A small CTC audio transcriber, trained from scratch: log mel input.
Rows from block 2, named by matrix and row number. Rows with one number belong to one channel. Each number is 200 + 20 x the weight over its row's rms, rounded and kept within 0 to 999. All counts start at 0. After the name is the row's rms in percent of the matrix's.
# filt: filter width-3 conv, dilation 4 (model.blocks.2.filt.weight, 256x256x3), inputs 222-255, a 3 kernel for each
# gate: gate width-3 conv, dilation 4 (model.blocks.2.gate.weight, 256x256x3), inputs 222-255, a 3 kernel for each
filt.88,106,193,198,217,202,161,195,224,168,195,223,166,226,228,176,223,228,165,212,183,189,177,208,234,200,211,183,211,182,194,206,198,226,183,180,202,178,230,167,192,171,202,186,188,200,191,218,189,205,216,211,168,210,191,175,245,165,219,188,192,198,221,190,179,199,198,223,191,187,206,185,197,183,211,217,179,229,206,232,175,210,199,204,196,193,183,218,200,211,209,164,206,161,191,216,240,177,205,216,211,197,192,203
filt.89,103,229,222,190,230,216,190,219,209,215,199,195,188,227,192,180,221,191,181,210,200,210,178,194,190,141,212,192,195,195,191,211,199,209,176,199,200,193,221,199,186,197,186,197,223,184,195,187,189,131,209,201,222,205,200,190,218,215,186,227,213,227,188,202,234,203,204,220,198,185,189,216,184,184,174,222,199,212,191,215,197,200,168,189,231,183,188,199,203,175,218,232,181,220,160,233,232,170,205,178,174,210,205
filt.90,097,168,235,190,211,213,216,207,216,181,145,244,200,186,237,212,166,201,213,200,194,196,209,161,198,192,225,217,179,170,188,182,187,204,216,192,204,180,198,172,219,200,196,223,215,197,188,228,208,208,216,223,193,164,215,219,222,230,209,169,158,140,230,199,190,227,219,177,180,178,193,228,184,235,178,193,169,197,208,213,214,181,188,190,207,200,172,199,205,173,199,162,194,220,195,197,191,286,173,228,204,206,201
filt.91,098,174,215,206,202,209,199,208,225,220,190,210,175,188,190,208,223,197,185,191,219,180,172,210,203,206,200,198,202,209,199,242,216,210,170,216,161,226,178,194,171,222,216,201,223,163,193,169,211,187,214,198,221,217,200,203,166,232,184,239,179,175,190,195,189,199,199,223,166,225,191,188,217,198,178,210,212,229,201,191,170,192,187,225,189,187,164,212,205,168,198,175,170,194,211,221,208,236,174,202,220,218,206
filt.92,106,202,230,222,204,186,196,176,209,177,201,162,213,195,233,201,229,181,185,200,217,229,201,207,220,208,229,159,226,198,209,217,205,206,187,233,216,204,204,166,207,192,200,193,215,201,213,211,183,215,256,190,208,174,166,216,197,184,217,164,208,231,223,170,200,171,202,199,195,164,181,217,176,170,219,224,206,189,182,168,194,215,189,223,198,201,202,218,204,216,229,202,200,183,217,171,229,198,191,163,182,218,208
filt.93,101,142,193,206,176,233,191,195,180,201,243,198,193,182,202,184,179,202,196,178,175,200,228,196,192,220,219,196,183,220,185,156,219,199,157,195,200,181,231,219,156,181,213,210,201,184,185,194,201,169,247,227,242,222,182,186,234,198,201,174,182,166,158,219,194,194,196,201,199,195,206,217,189,214,194,195,219,208,218,212,220,218,219,205,206,247,190,192,214,222,170,188,198,184,195,192,205,189,192,186,167,218,229
filt.94,096,208,194,179,196,193,223,223,170,206,208,177,191,182,180,224,192,205,160,199,209,196,195,205,180,215,196,212,202,189,229,187,190,211,195,180,183,174,191,231,211,198,190,178,194,254,224,233,161,179,173,204,227,189,210,200,209,200,201,168,197,195,211,178,224,210,207,208,239,181,198,203,213,197,184,190,209,201,252,206,206,183,203,168,224,205,244,184,216,199,171,196,218,215,190,185,178,200,222,168,196,190,259
filt.95,099,195,185,191,217,137,223,200,152,209,180,239,188,183,214,179,173,227,209,177,167,223,199,200,195,197,196,173,226,169,180,197,166,212,208,202,199,200,234,210,205,200,221,215,186,220,209,212,231,208,187,181,205,182,198,232,196,206,187,191,222,175,233,211,175,200,215,184,217,205,224,186,199,197,194,197,178,184,197,195,225,217,219,188,189,189,216,202,232,190,240,184,220,197,196,198,218,191,182,176,202,187,171
filt.96,099,191,199,194,153,196,204,182,184,188,191,229,176,207,219,218,219,232,181,203,178,216,214,211,210,179,218,228,205,167,225,191,175,224,222,213,189,181,241,144,160,205,235,189,185,245,200,219,217,180,194,206,167,203,197,161,192,172,204,211,250,180,226,166,214,167,194,248,211,184,221,197,214,218,194,216,175,187,210,224,170,216,199,197,204,235,225,189,189,175,188,234,174,210,200,198,201,207,208,218,199,179,218
filt.97,097,216,228,204,176,165,188,211,184,208,200,204,193,198,162,222,175,175,202,204,205,226,207,179,213,197,145,207,188,236,209,204,180,219,206,278,197,198,186,223,201,231,181,190,181,198,175,214,204,210,177,210,199,201,186,199,187,242,221,221,208,205,178,215,195,179,199,200,170,229,220,188,203,229,199,189,192,161,178,204,181,206,236,206,180,187,239,187,200,206,192,186,216,226,206,184,172,187,195,231,192,194,218
filt.98,096,204,185,216,178,177,190,168,242,188,213,214,198,198,213,209,213,216,175,224,208,220,172,184,184,171,169,194,204,165,198,209,196,197,199,234,206,198,184,198,187,208,209,174,170,248,240,215,186,207,222,200,218,205,199,196,182,195,197,220,163,233,220,195,204,190,194,225,241,218,227,202,186,175,224,167,194,199,215,246,194,219,200,209,161,233,195,178,206,206,174,233,228,201,168,197,211,228,195,222,196,186,216
filt.99,098,241,202,207,195,211,214,218,222,211,204,218,202,206,205,183,178,188,207,221,185,193,161,168,203,183,188,199,180,186,192,196,217,221,224,199,224,197,190,212,204,206,227,176,195,209,211,226,202,188,166,202,192,212,204,242,221,216,217,160,209,204,182,165,182,214,183,202,185,172,204,214,175,210,188,178,178,215,234,207,179,178,191,212,181,176,217,198,239,215,164,162,212,188,212,205,225,189,175,162,171,196,207
filt.100,098,200,235,221,211,232,158,210,234,191,193,193,233,201,237,177,178,217,222,193,203,180,220,205,201,206,259,173,207,209,193,192,233,166,206,218,173,197,196,185,190,214,181,216,199,200,208,179,192,190,189,190,203,223,193,195,176,223,206,202,220,215,213,199,190,189,213,181,185,203,235,174,208,179,213,224,193,209,185,209,197,168,194,167,224,207,184,219,194,212,187,179,206,180,167,170,222,240,189,196,214,209,197
filt.101,099,167,199,211,198,222,211,181,196,190,236,163,232,186,223,181,198,183,225,166,209,209,207,219,167,196,207,219,200,173,207,210,205,204,207,179,204,204,193,202,185,203,182,192,216,199,186,164,193,228,204,195,213,170,219,194,216,195,213,188,214,238,136,227,205,196,193,158,187,187,197,204,192,198,222,188,195,203,169,203,198,196,221,169,229,192,177,194,212,194,187,187,166,247,186,165,164,176,214,187,203,203,200
filt.102,096,202,195,208,171,195,170,199,238,168,214,209,202,208,234,183,228,162,186,221,191,214,185,193,196,210,198,206,203,172,235,197,217,213,216,182,189,185,237,197,216,182,182,197,207,209,175,199,187,229,202,200,185,189,195,196,244,227,231,187,207,232,193,191,182,208,215,220,166,201,193,215,201,202,204,194,213,200,206,210,167,178,260,165,235,166,163,214,191,238,185,159,204,201,171,181,214,229,210,197,213,162,203
filt.103,098,189,183,191,191,216,197,222,195,199,227,211,216,202,192,197,221,182,180,201,170,185,196,217,208,209,217,209,184,201,198,177,185,206,179,172,187,210,213,200,185,195,169,190,187,181,221,158,160,187,199,180,228,219,205,202,197,174,186,197,204,195,211,225,186,207,164,217,185,229,283,177,208,166,205,197,194,224,231,211,206,205,206,214,197,220,176,225,226,224,186,201,230,183,182,181,194,240,190,180,181,207,153
filt.104,103,201,185,225,179,229,233,238,222,216,226,179,197,180,220,181,164,193,203,227,167,211,180,206,196,211,196,206,220,187,172,213,188,213,205,223,208,206,190,188,192,173,213,230,220,194,193,204,226,222,224,198,213,208,202,167,200,176,193,211,196,199,212,211,208,186,246,189,214,212,241,183,175,212,212,193,180,185,181,202,191,180,248,170,184,186,193,205,213,188,199,206,213,189,240,184,202,180,265,202,239,192,190
filt.105,102,227,213,225,212,193,202,226,166,201,215,171,193,200,163,208,210,200,195,249,204,194,215,179,191,193,151,214,181,220,212,180,225,201,214,202,196,209,170,199,209,221,211,197,173,215,186,209,190,196,167,195,203,222,168,225,206,216,234,209,216,202,202,196,207,204,190,199,213,177,177,224,203,221,185,190,198,175,202,196,213,207,189,191,190,187,215,189,216,222,190,188,198,178,171,191,191,177,190,224,194,185,226
filt.106,106,174,234,204,196,206,200,189,233,184,204,182,188,181,213,184,178,195,211,191,231,210,234,179,192,155,213,165,209,172,178,209,204,192,184,191,218,185,208,158,169,226,200,187,215,181,200,204,199,229,208,178,246,198,191,219,207,174,184,217,195,221,186,171,203,194,201,193,199,220,188,194,222,235,204,206,185,152,208,217,187,195,236,176,186,210,184,236,200,200,201,191,138,203,203,212,211,193,186,229,179,224,162
filt.107,102,215,179,194,174,205,186,205,216,205,212,214,177,205,213,197,215,240,191,228,192,208,190,236,189,210,186,220,151,212,192,205,202,175,197,196,216,212,233,185,241,174,200,200,210,201,206,223,168,219,200,185,188,202,207,191,179,189,208,173,197,232,212,217,191,210,180,189,230,207,176,208,221,204,187,209,232,204,191,215,174,204,209,224,172,164,207,191,182,214,239,142,220,240,231,158,215,167,194,205,203,198,196
filt.108,102,212,163,188,196,187,159,213,198,176,240,195,210,194,211,167,188,175,202,244,223,228,182,200,209,180,176,186,196,205,204,239,202,204,218,201,216,173,218,170,217,175,167,193,194,209,195,194,176,209,225,201,207,191,197,221,210,187,204,182,188,212,201,205,216,170,207,206,209,221,213,230,185,179,240,258,189,177,239,222,210,208,200,216,233,211,182,193,216,215,203,248,213,175,172,195,204,219,213,203,173,178,202
filt.109,102,195,175,219,201,193,204,178,213,184,226,209,207,198,164,205,222,208,193,211,188,195,228,227,200,162,175,186,201,201,219,190,186,167,203,178,215,197,194,211,213,181,214,193,249,181,189,163,171,169,184,188,163,227,199,200,185,194,188,240,223,181,185,186,212,216,213,184,199,182,204,194,184,198,229,178,219,210,180,216,180,215,193,242,195,227,194,245,180,189,199,178,161,232,190,235,174,199,163,214,167,177,201
filt.110,099,205,160,197,196,193,183,193,184,223,233,222,191,216,143,239,196,203,188,206,219,206,200,234,202,202,181,204,223,218,170,183,183,185,213,184,225,208,205,186,177,172,191,203,197,191,212,188,188,185,200,232,191,219,186,171,165,221,207,180,205,195,209,214,188,224,188,203,224,206,229,234,185,190,222,231,194,203,201,211,171,192,211,233,191,208,209,187,174,186,241,193,180,158,184,230,194,171,192,207,217,211,168
filt.111,098,224,212,183,183,180,195,201,185,178,207,200,200,192,202,201,169,223,189,203,179,220,170,189,235,225,168,212,195,198,238,198,192,202,190,165,204,237,204,182,223,231,160,218,201,187,225,162,197,188,201,193,154,197,210,232,212,207,209,218,203,183,234,219,202,220,216,189,239,191,192,189,201,206,189,199,212,223,194,200,189,239,150,226,234,206,199,206,197,174,218,197,155,198,194,232,197,228,199,201,224,207,214
filt.112,101,182,189,213,239,191,181,226,198,204,172,179,221,180,199,213,178,220,195,189,197,176,209,199,170,209,203,194,130,185,204,202,206,190,196,192,232,197,211,193,237,210,195,209,215,214,215,172,185,184,207,241,179,148,203,195,175,215,179,194,200,172,186,188,184,192,178,180,192,210,173,220,198,224,213,179,190,211,203,213,218,173,173,215,198,195,219,205,208,192,205,190,218,199,209,222,194,198,192,215,175,196,218
filt.113,097,201,206,194,218,210,209,193,197,211,203,226,203,203,235,219,201,176,173,189,190,215,163,218,183,178,215,190,222,178,189,201,170,202,215,235,199,204,189,211,180,221,202,198,206,195,238,206,210,210,215,198,179,209,218,182,201,200,198,154,198,211,293,207,215,200,199,195,214,194,207,182,224,206,192,195,195,218,186,227,180,215,183,205,214,206,187,192,202,186,226,225,209,202,194,184,192,172,176,185,187,203,187
filt.114,096,189,217,217,193,149,212,204,213,184,184,182,211,209,185,221,188,213,195,227,186,201,211,166,190,183,196,217,186,206,206,184,194,208,204,248,215,200,129,214,159,247,214,176,183,198,174,197,191,214,176,229,200,209,197,206,204,194,214,224,215,198,161,201,213,218,203,211,223,201,213,218,208,202,180,194,175,198,189,225,213,210,222,181,199,218,272,189,201,209,180,222,221,197,235,176,187,199,240,214,178,215,234
filt.115,098,189,222,177,176,213,225,233,158,212,185,202,188,211,219,189,232,189,166,208,200,170,231,179,165,167,200,186,229,224,156,232,179,205,242,183,173,166,194,225,164,176,235,205,231,204,184,226,220,167,185,222,187,171,188,170,225,225,188,221,180,156,181,194,165,204,212,250,218,198,235,216,186,209,168,207,175,197,190,220,195,188,215,195,212,230,192,166,190,174,192,171,200,198,220,201,185,203,206,192,180,190,187
filt.116,103,193,209,188,184,209,226,183,197,206,174,193,213,196,206,174,202,204,217,189,223,192,182,198,184,164,221,200,186,213,194,206,215,203,170,212,215,208,180,201,196,198,205,198,230,225,225,193,203,167,194,218,217,197,200,257,182,187,181,195,209,188,182,225,184,203,217,185,212,221,218,198,181,187,216,186,165,202,176,260,211,183,207,192,195,220,200,217,228,190,188,222,208,200,184,187,208,187,212,206,177,222,221
filt.117,098,230,202,212,171,171,202,215,208,204,218,210,179,179,241,204,226,189,167,216,207,193,205,196,189,188,165,183,202,227,188,245,154,211,229,182,175,194,173,199,242,153,228,167,223,200,217,138,189,195,183,196,211,224,155,221,162,209,205,198,213,207,161,229,207,192,184,214,268,221,203,217,215,166,205,215,162,181,169,220,196,217,202,203,202,222,228,191,188,195,184,164,213,191,176,225,206,202,176,233,201,159,181
filt.118,100,177,205,178,218,222,205,204,181,200,184,195,181,213,182,207,234,174,236,233,178,183,215,175,228,191,209,156,186,198,178,205,187,174,197,187,193,199,235,202,196,187,186,188,188,146,187,231,196,184,170,210,176,183,245,218,208,178,207,198,191,178,216,199,194,233,183,208,183,239,182,204,210,190,156,235,213,196,184,191,211,225,200,169,212,184,245,206,206,210,235,189,218,197,176,170,163,213,202,177,198,209,188
filt.119,097,204,209,206,207,200,192,205,187,177,174,217,185,217,191,202,206,198,226,164,205,204,144,228,211,189,210,185,231,233,206,225,188,178,176,226,189,223,210,185,171,180,226,238,223,216,178,172,182,167,217,193,188,231,197,208,163,219,209,205,212,197,209,219,197,194,220,214,214,197,215,223,218,142,206,194,187,206,219,204,180,196,211,237,203,165,175,191,207,163,187,204,167,200,176,180,192,202,186,175,208,233,193
filt.120,101,217,182,191,214,198,213,219,206,188,244,193,185,220,174,220,176,175,181,228,199,184,172,207,193,204,196,189,185,204,214,209,197,175,199,215,209,261,212,193,207,178,198,196,156,193,230,180,200,195,189,194,214,249,182,186,210,228,203,180,195,206,182,236,190,211,202,174,225,172,218,217,183,169,234,138,182,186,210,212,221,190,178,226,217,186,221,207,202,191,232,227,162,227,168,224,192,194,143,185,182,197,188
filt.121,102,175,193,200,214,222,199,217,212,201,202,202,201,213,253,161,177,219,192,195,210,210,180,208,203,177,238,214,208,161,212,237,213,181,195,169,160,157,204,236,215,175,191,194,179,207,198,198,198,209,182,199,245,181,179,213,238,163,178,174,212,211,174,177,190,234,200,186,179,210,187,190,221,218,219,178,221,201,181,165,204,223,211,201,178,160,170,221,219,193,180,184,224,231,215,208,194,222,211,212,201,219,204
gate.88,105,214,194,180,193,203,227,180,167,186,222,142,221,203,184,226,221,187,184,225,211,187,174,209,192,186,195,219,165,188,220,193,216,198,239,180,212,179,182,219,218,219,197,185,239,192,184,188,211,206,180,191,206,191,172,196,182,220,217,197,183,189,208,192,224,164,203,193,200,192,188,182,204,210,174,214,200,174,186,204,193,192,206,185,209,218,200,203,198,176,194,213,241,217,197,242,216,217,199,192,209,197,219
gate.89,097,191,220,195,223,172,210,225,210,185,170,161,219,214,193,203,175,189,202,193,193,176,214,201,223,208,229,236,174,180,195,206,209,195,205,201,190,195,207,200,250,225,189,209,199,233,206,178,204,227,199,199,214,212,201,235,207,191,189,214,191,166,237,180,208,201,231,198,221,199,174,201,218,216,210,223,205,198,210,180,191,203,185,192,181,216,153,223,218,189,193,188,206,187,169,218,258,199,235,205,234,212,190
gate.90,100,193,200,181,219,179,205,205,168,212,207,222,190,165,216,182,192,218,200,203,204,176,236,213,218,223,190,206,193,210,185,199,210,189,195,199,192,228,190,212,226,207,172,213,210,189,238,197,215,244,174,191,190,202,203,195,194,204,164,211,192,196,189,193,185,227,210,169,217,210,174,215,190,186,184,212,211,244,198,200,183,190,175,210,206,174,221,221,215,168,202,206,190,214,203,244,204,153,211,203,211,202,208
gate.91,099,188,248,185,213,202,189,190,226,180,205,186,218,208,179,180,175,205,184,182,183,177,197,183,219,222,191,174,194,164,230,200,207,199,217,227,223,189,198,201,217,230,212,200,204,205,183,188,202,219,164,192,210,187,223,216,211,206,182,187,205,173,236,211,193,183,201,221,164,183,199,181,186,186,203,178,205,168,205,209,213,190,197,159,216,209,209,194,213,196,178,207,210,162,211,200,219,207,173,204,189,175,219
gate.92,103,206,197,175,190,224,175,192,209,219,199,169,218,204,166,201,190,186,205,208,208,186,215,223,179,197,216,219,213,201,184,249,230,205,163,205,189,171,186,217,218,233,175,205,200,188,222,183,207,205,168,198,195,235,211,214,169,200,190,239,182,175,168,196,223,203,224,188,184,202,190,201,200,209,191,199,200,206,225,214,197,198,203,182,190,177,245,213,178,225,203,187,187,221,218,177,202,210,198,223,184,197,195
gate.93,098,157,213,212,202,215,188,174,262,174,218,165,212,195,212,186,180,170,177,211,166,199,228,198,213,189,187,198,174,189,188,191,219,170,211,165,191,212,184,200,208,207,194,183,197,219,183,169,189,233,227,173,188,232,185,163,227,227,169,188,177,204,205,182,172,184,210,190,197,189,168,210,221,230,175,219,204,204,180,217,187,197,202,193,187,204,188,211,230,205,204,225,185,217,194,219,213,207,187,196,196,216,196
gate.94,100,211,182,215,197,229,180,231,231,168,210,183,204,203,220,190,255,187,228,175,195,209,186,217,190,229,195,224,204,219,205,221,218,210,212,210,204,226,224,155,186,199,201,203,225,215,209,212,203,183,215,178,181,229,201,213,188,165,185,200,185,191,207,196,198,171,185,215,197,221,180,224,213,181,210,222,218,217,196,202,178,215,177,214,178,209,197,214,168,193,216,179,194,227,213,188,195,221,207,231,230,258,204
gate.95,105,192,246,183,214,218,174,198,176,201,182,196,187,191,205,191,221,210,203,198,199,202,214,192,215,177,176,181,231,199,211,243,187,197,204,233,193,198,199,198,222,233,198,180,204,203,235,199,220,215,166,191,245,166,176,198,183,162,228,200,204,185,198,186,170,203,178,198,158,209,172,215,189,204,217,171,188,190,173,166,167,220,197,166,193,187,220,206,239,189,232,174,202,190,173,219,189,193,174,199,237,168,201
gate.96,101,189,209,193,214,185,205,203,235,197,195,187,191,207,150,180,200,252,182,190,195,183,159,192,200,206,143,204,183,207,189,210,238,175,194,202,216,180,138,176,228,188,213,207,232,216,202,172,205,187,174,184,228,213,173,194,211,184,190,202,196,212,224,184,213,163,183,216,222,201,207,163,199,200,188,224,215,160,175,200,192,169,198,193,196,212,201,189,200,186,206,194,170,189,199,214,192,180,174,229,237,178,175
gate.97,100,214,192,215,244,195,199,197,220,200,151,186,208,168,180,179,262,197,211,177,201,235,179,229,189,203,198,185,228,207,186,218,187,206,207,219,193,221,193,192,220,223,188,212,205,224,200,188,193,216,191,184,204,167,219,164,177,225,206,230,190,200,171,202,214,188,187,146,205,202,208,176,145,166,226,205,201,202,219,152,178,229,225,185,175,203,218,181,170,202,179,206,207,228,204,198,173,172,210,229,220,230,193
gate.98,096,195,238,226,198,169,200,232,198,186,199,210,202,215,211,192,217,219,197,181,208,185,237,203,167,220,128,198,202,202,181,200,223,214,180,176,192,185,172,197,200,218,226,206,207,185,209,201,212,232,192,192,198,165,186,219,164,235,149,224,205,181,182,195,150,200,222,221,216,184,194,188,202,220,209,215,219,205,168,191,200,182,171,202,209,200,189,196,185,144,214,189,177,192,221,204,218,194,173,208,225,182,232
gate.99,098,222,209,175,190,195,190,211,209,202,161,187,177,178,193,187,233,199,201,220,172,200,183,186,190,197,198,221,209,213,172,191,206,219,207,250,197,196,190,218,181,224,215,211,228,212,187,192,195,180,207,207,186,183,225,201,207,188,165,230,191,198,219,225,198,185,202,206,226,197,208,172,211,187,184,186,156,196,195,214,207,206,204,181,180,195,183,204,204,169,199,276,210,195,201,193,213,169,211,208,202,221,195
gate.100,095,209,183,206,195,188,195,197,150,194,211,158,207,185,198,175,191,225,185,203,188,203,188,217,173,201,186,187,236,182,209,228,188,202,197,168,217,195,150,175,209,201,222,220,170,213,194,212,197,191,182,195,248,204,213,183,207,210,204,195,206,221,173,213,183,211,225,207,231,213,236,196,183,163,224,209,219,214,209,190,233,197,213,167,201,233,204,209,176,201,164,218,232,203,217,189,197,181,190,220,186,169,241
gate.101,097,189,184,187,197,216,196,210,199,157,199,179,210,194,218,192,225,165,183,197,206,196,222,215,183,199,206,206,182,196,188,208,190,200,197,201,152,214,189,204,216,181,267,201,184,183,214,176,193,214,236,171,198,204,175,176,219,213,190,142,220,191,232,171,235,184,216,205,185,163,200,157,177,203,186,241,213,216,193,190,175,191,166,215,209,193,235,189,193,219,203,208,201,223,215,212,201,190,177,201,233,227,203
gate.102,099,184,191,198,228,221,212,210,198,207,234,225,175,244,172,223,184,183,197,219,181,200,214,194,168,193,195,162,168,193,174,205,203,224,211,224,179,221,171,215,187,196,210,207,168,188,267,217,224,189,159,222,213,202,224,231,222,218,225,166,166,198,175,236,229,248,219,179,205,197,197,184,204,214,193,211,219,174,193,220,197,207,170,192,197,196,224,219,231,189,193,205,204,194,223,222,206,189,213,210,194,223,193
gate.103,103,179,195,167,187,241,213,160,197,214,181,189,203,181,196,203,195,254,212,203,212,203,169,234,202,210,209,206,203,192,196,200,189,213,196,182,186,242,183,199,186,210,186,197,217,229,203,199,194,202,204,198,193,229,174,205,176,228,130,196,201,188,221,184,175,177,216,194,194,228,183,194,203,184,189,244,165,197,205,216,162,214,184,198,197,235,191,219,213,179,209,224,158,214,247,199,213,216,195,188,204,206,212
gate.104,099,200,195,183,195,215,220,192,239,228,195,184,185,171,210,206,187,200,182,228,223,177,212,210,209,189,199,211,218,151,196,227,213,215,217,193,190,147,184,191,221,187,175,177,173,205,219,191,172,185,166,202,244,239,216,203,204,198,187,156,199,173,154,205,182,221,211,230,198,212,212,188,207,213,188,223,194,199,191,205,175,159,179,214,197,226,207,181,197,202,201,196,213,212,179,215,206,251,181,202,227,183,226
gate.105,100,212,177,215,221,210,197,190,219,215,186,158,185,204,209,203,211,143,180,189,224,212,187,242,181,187,232,219,221,182,191,217,205,194,202,146,208,207,196,205,193,225,195,181,251,176,209,199,208,171,176,181,187,191,177,213,161,212,194,208,180,181,165,204,171,155,194,192,225,193,185,225,180,202,208,212,193,219,178,191,199,185,228,156,200,176,216,223,197,213,212,193,197,183,176,229,213,212,243,188,212,214,198
gate.106,104,184,186,190,222,206,227,174,194,217,207,183,209,197,182,184,177,175,233,197,186,181,182,194,177,193,248,172,178,223,177,209,223,212,189,212,189,178,182,149,203,194,220,200,188,197,215,172,200,174,180,216,189,228,177,224,209,202,174,188,140,204,208,233,227,210,216,228,187,232,151,233,203,174,221,238,187,198,213,213,186,205,171,202,191,204,219,189,193,238,174,226,215,181,191,209,234,208,204,193,194,195,191
gate.107,099,159,192,201,187,212,203,204,165,186,205,198,192,173,192,224,173,221,189,201,198,163,196,232,202,187,229,201,194,196,204,232,199,214,189,174,220,238,239,217,227,189,235,228,201,202,182,197,194,199,192,190,192,179,207,163,187,203,179,201,193,179,198,199,139,215,195,179,189,173,194,199,181,186,219,188,195,201,209,197,217,190,192,199,202,229,181,197,255,196,191,225,194,205,204,198,172,221,191,206,222,212,237
gate.108,105,218,181,222,210,220,208,195,211,212,210,195,208,225,222,204,210,185,185,228,189,211,238,211,174,197,226,172,220,199,246,206,200,168,201,214,183,186,210,208,218,196,175,231,191,212,152,171,204,203,213,201,239,230,172,174,252,188,206,196,207,204,185,190,220,190,163,192,205,178,201,176,214,173,216,234,256,209,176,213,172,219,193,199,202,197,194,203,166,171,223,231,210,202,193,223,158,214,188,201,195,241,209
gate.109,104,199,247,163,186,198,212,183,212,177,205,208,217,184,197,186,212,222,177,178,207,214,176,152,243,172,208,178,238,201,201,233,206,168,205,227,179,176,191,183,188,219,194,184,206,203,225,174,224,198,201,171,219,213,202,201,224,189,176,227,172,200,221,228,210,197,202,191,194,226,226,178,193,167,181,199,180,173,228,192,181,222,187,192,183,233,197,213,209,199,184,246,205,225,197,197,232,223,173,201,189,236,167
gate.110,101,217,209,216,200,247,172,232,173,207,227,195,185,226,207,193,206,198,205,182,245,182,171,224,190,183,198,196,246,202,207,254,169,215,182,191,203,222,199,186,188,227,221,205,219,189,228,197,207,215,168,182,222,192,184,181,180,179,188,175,218,222,219,236,219,186,218,207,203,167,220,192,196,173,190,212,205,176,193,170,266,169,202,159,203,195,164,193,172,200,183,193,231,184,212,189,221,163,193,179,218,161,183
gate.111,103,196,189,205,210,203,188,260,181,193,190,200,196,208,198,198,182,190,182,211,200,209,213,198,196,204,211,224,183,162,200,232,227,213,195,166,246,210,168,186,221,182,185,239,181,203,253,202,198,175,213,184,180,225,190,201,240,171,181,228,179,155,224,190,177,209,183,191,232,225,193,193,205,226,161,246,161,201,188,188,179,221,189,217,170,210,205,198,196,169,200,188,193,199,203,218,202,222,182,197,213,208,196
gate.112,098,197,212,187,198,165,193,207,223,212,167,163,224,184,180,216,187,172,190,240,203,211,205,190,184,191,183,216,193,178,170,207,235,223,209,228,213,206,138,192,229,221,212,186,210,186,231,201,197,226,200,219,215,203,208,182,191,185,209,209,183,224,186,183,178,201,210,174,234,190,196,220,183,214,196,199,199,175,205,212,211,164,182,163,211,199,191,159,181,187,202,204,211,169,209,208,203,202,224,212,197,187,220
gate.113,101,220,162,206,233,203,182,186,175,206,198,210,176,248,180,233,196,180,171,207,188,193,180,214,192,202,175,189,186,202,196,180,222,175,175,171,192,211,127,211,221,193,224,209,190,199,224,203,215,209,181,207,192,208,193,222,201,194,192,187,195,241,177,196,209,185,212,202,242,173,186,165,229,175,252,209,184,171,191,180,218,177,199,186,211,172,235,193,201,234,182,224,192,204,204,218,178,193,205,207,217,162,218
gate.114,102,191,196,219,237,192,226,195,181,179,213,199,190,193,130,228,195,204,221,168,190,220,178,208,217,210,215,207,182,189,216,212,233,194,200,208,188,244,156,191,223,229,211,190,182,194,235,189,230,183,215,185,198,234,181,211,229,182,207,185,202,189,200,184,222,215,193,179,227,202,196,175,231,186,200,207,176,205,187,178,225,197,173,214,190,237,214,214,198,139,215,235,204,193,192,244,186,179,209,198,209,251,205
gate.115,101,206,194,197,175,213,206,179,206,214,185,194,211,172,181,211,229,177,211,227,240,206,221,169,206,204,219,192,232,154,213,174,206,209,166,238,202,201,196,205,196,229,197,208,210,215,183,185,234,194,158,180,191,218,186,203,185,181,193,196,199,215,203,180,214,192,180,207,203,184,214,157,198,199,202,214,195,187,183,217,207,204,221,121,202,219,195,215,186,212,213,197,196,232,238,194,203,192,209,186,197,209,193
gate.116,100,204,218,213,202,215,218,206,202,249,190,175,209,199,206,192,197,191,205,185,198,190,203,225,182,206,230,187,173,201,202,199,168,217,210,181,205,202,230,178,201,172,209,175,219,213,243,183,208,184,172,200,232,184,198,215,209,192,197,199,213,186,209,198,213,229,195,160,203,223,234,230,173,240,195,237,232,226,180,190,210,200,209,178,221,232,201,183,226,193,202,216,171,172,193,206,196,246,182,168,188,224,214
gate.117,100,200,173,206,192,186,189,189,171,226,200,215,191,190,187,218,208,179,205,192,185,221,205,213,184,203,180,186,219,216,177,198,201,198,206,208,207,179,196,198,220,183,236,219,215,191,196,187,205,193,188,179,223,210,204,230,187,188,196,162,180,181,227,194,194,220,172,210,200,192,174,218,195,199,164,194,224,213,179,182,170,214,195,212,187,206,207,230,199,177,233,193,248,215,210,215,207,211,197,199,213,198,216
gate.118,104,189,198,210,188,253,203,173,191,202,215,191,173,206,191,195,194,226,218,188,209,229,191,229,218,179,189,169,227,202,197,222,169,198,181,237,198,219,188,164,184,219,190,205,216,195,218,215,236,216,201,196,195,186,217,205,163,215,164,208,185,216,164,185,178,179,210,214,148,228,233,192,155,169,164,208,209,171,207,188,213,214,189,185,191,176,212,220,186,229,211,216,178,224,205,186,212,218,179,201,223,188,197
gate.119,098,216,194,202,177,196,185,202,194,197,170,246,177,197,161,211,216,190,204,195,201,193,173,195,200,214,199,221,207,219,200,237,203,182,211,185,193,190,188,199,214,219,202,247,283,213,175,194,187,198,185,207,197,227,188,197,178,198,196,205,222,195,200,193,210,213,176,240,232,214,188,196,236,198,164,210,164,148,159,200,189,199,196,163,223,184,170,185,180,160,209,254,227,206,208,217,194,244,207,188,219,197,211
gate.120,099,176,235,225,191,205,205,180,229,235,197,178,196,233,226,220,182,205,212,230,200,231,192,187,184,212,190,199,204,189,186,216,187,231,175,233,226,211,202,141,177,242,211,225,237,172,218,168,189,210,225,199,186,187,218,184,162,217,184,207,163,215,228,203,167,180,231,223,238,211,186,208,177,228,173,196,213,178,206,213,202,177,186,199,191,209,179,195,179,195,194,254,199,182,227,186,213,176,171,210,193,197,212
gate.121,100,203,207,202,226,168,218,192,201,176,188,195,198,209,192,187,183,224,181,213,186,203,218,168,201,200,201,215,204,188,196,205,232,221,213,217,176,184,159,214,205,218,261,203,207,236,207,182,205,208,199,224,183,187,177,194,177,238,184,217,221,193,193,178,198,191,222,184,200,143,176,170,207,220,185,196,205,177,195,179,183,186,179,196,217,197,264,180,198,223,219,189,190,206,229,194,204,151,213,216,197,188,229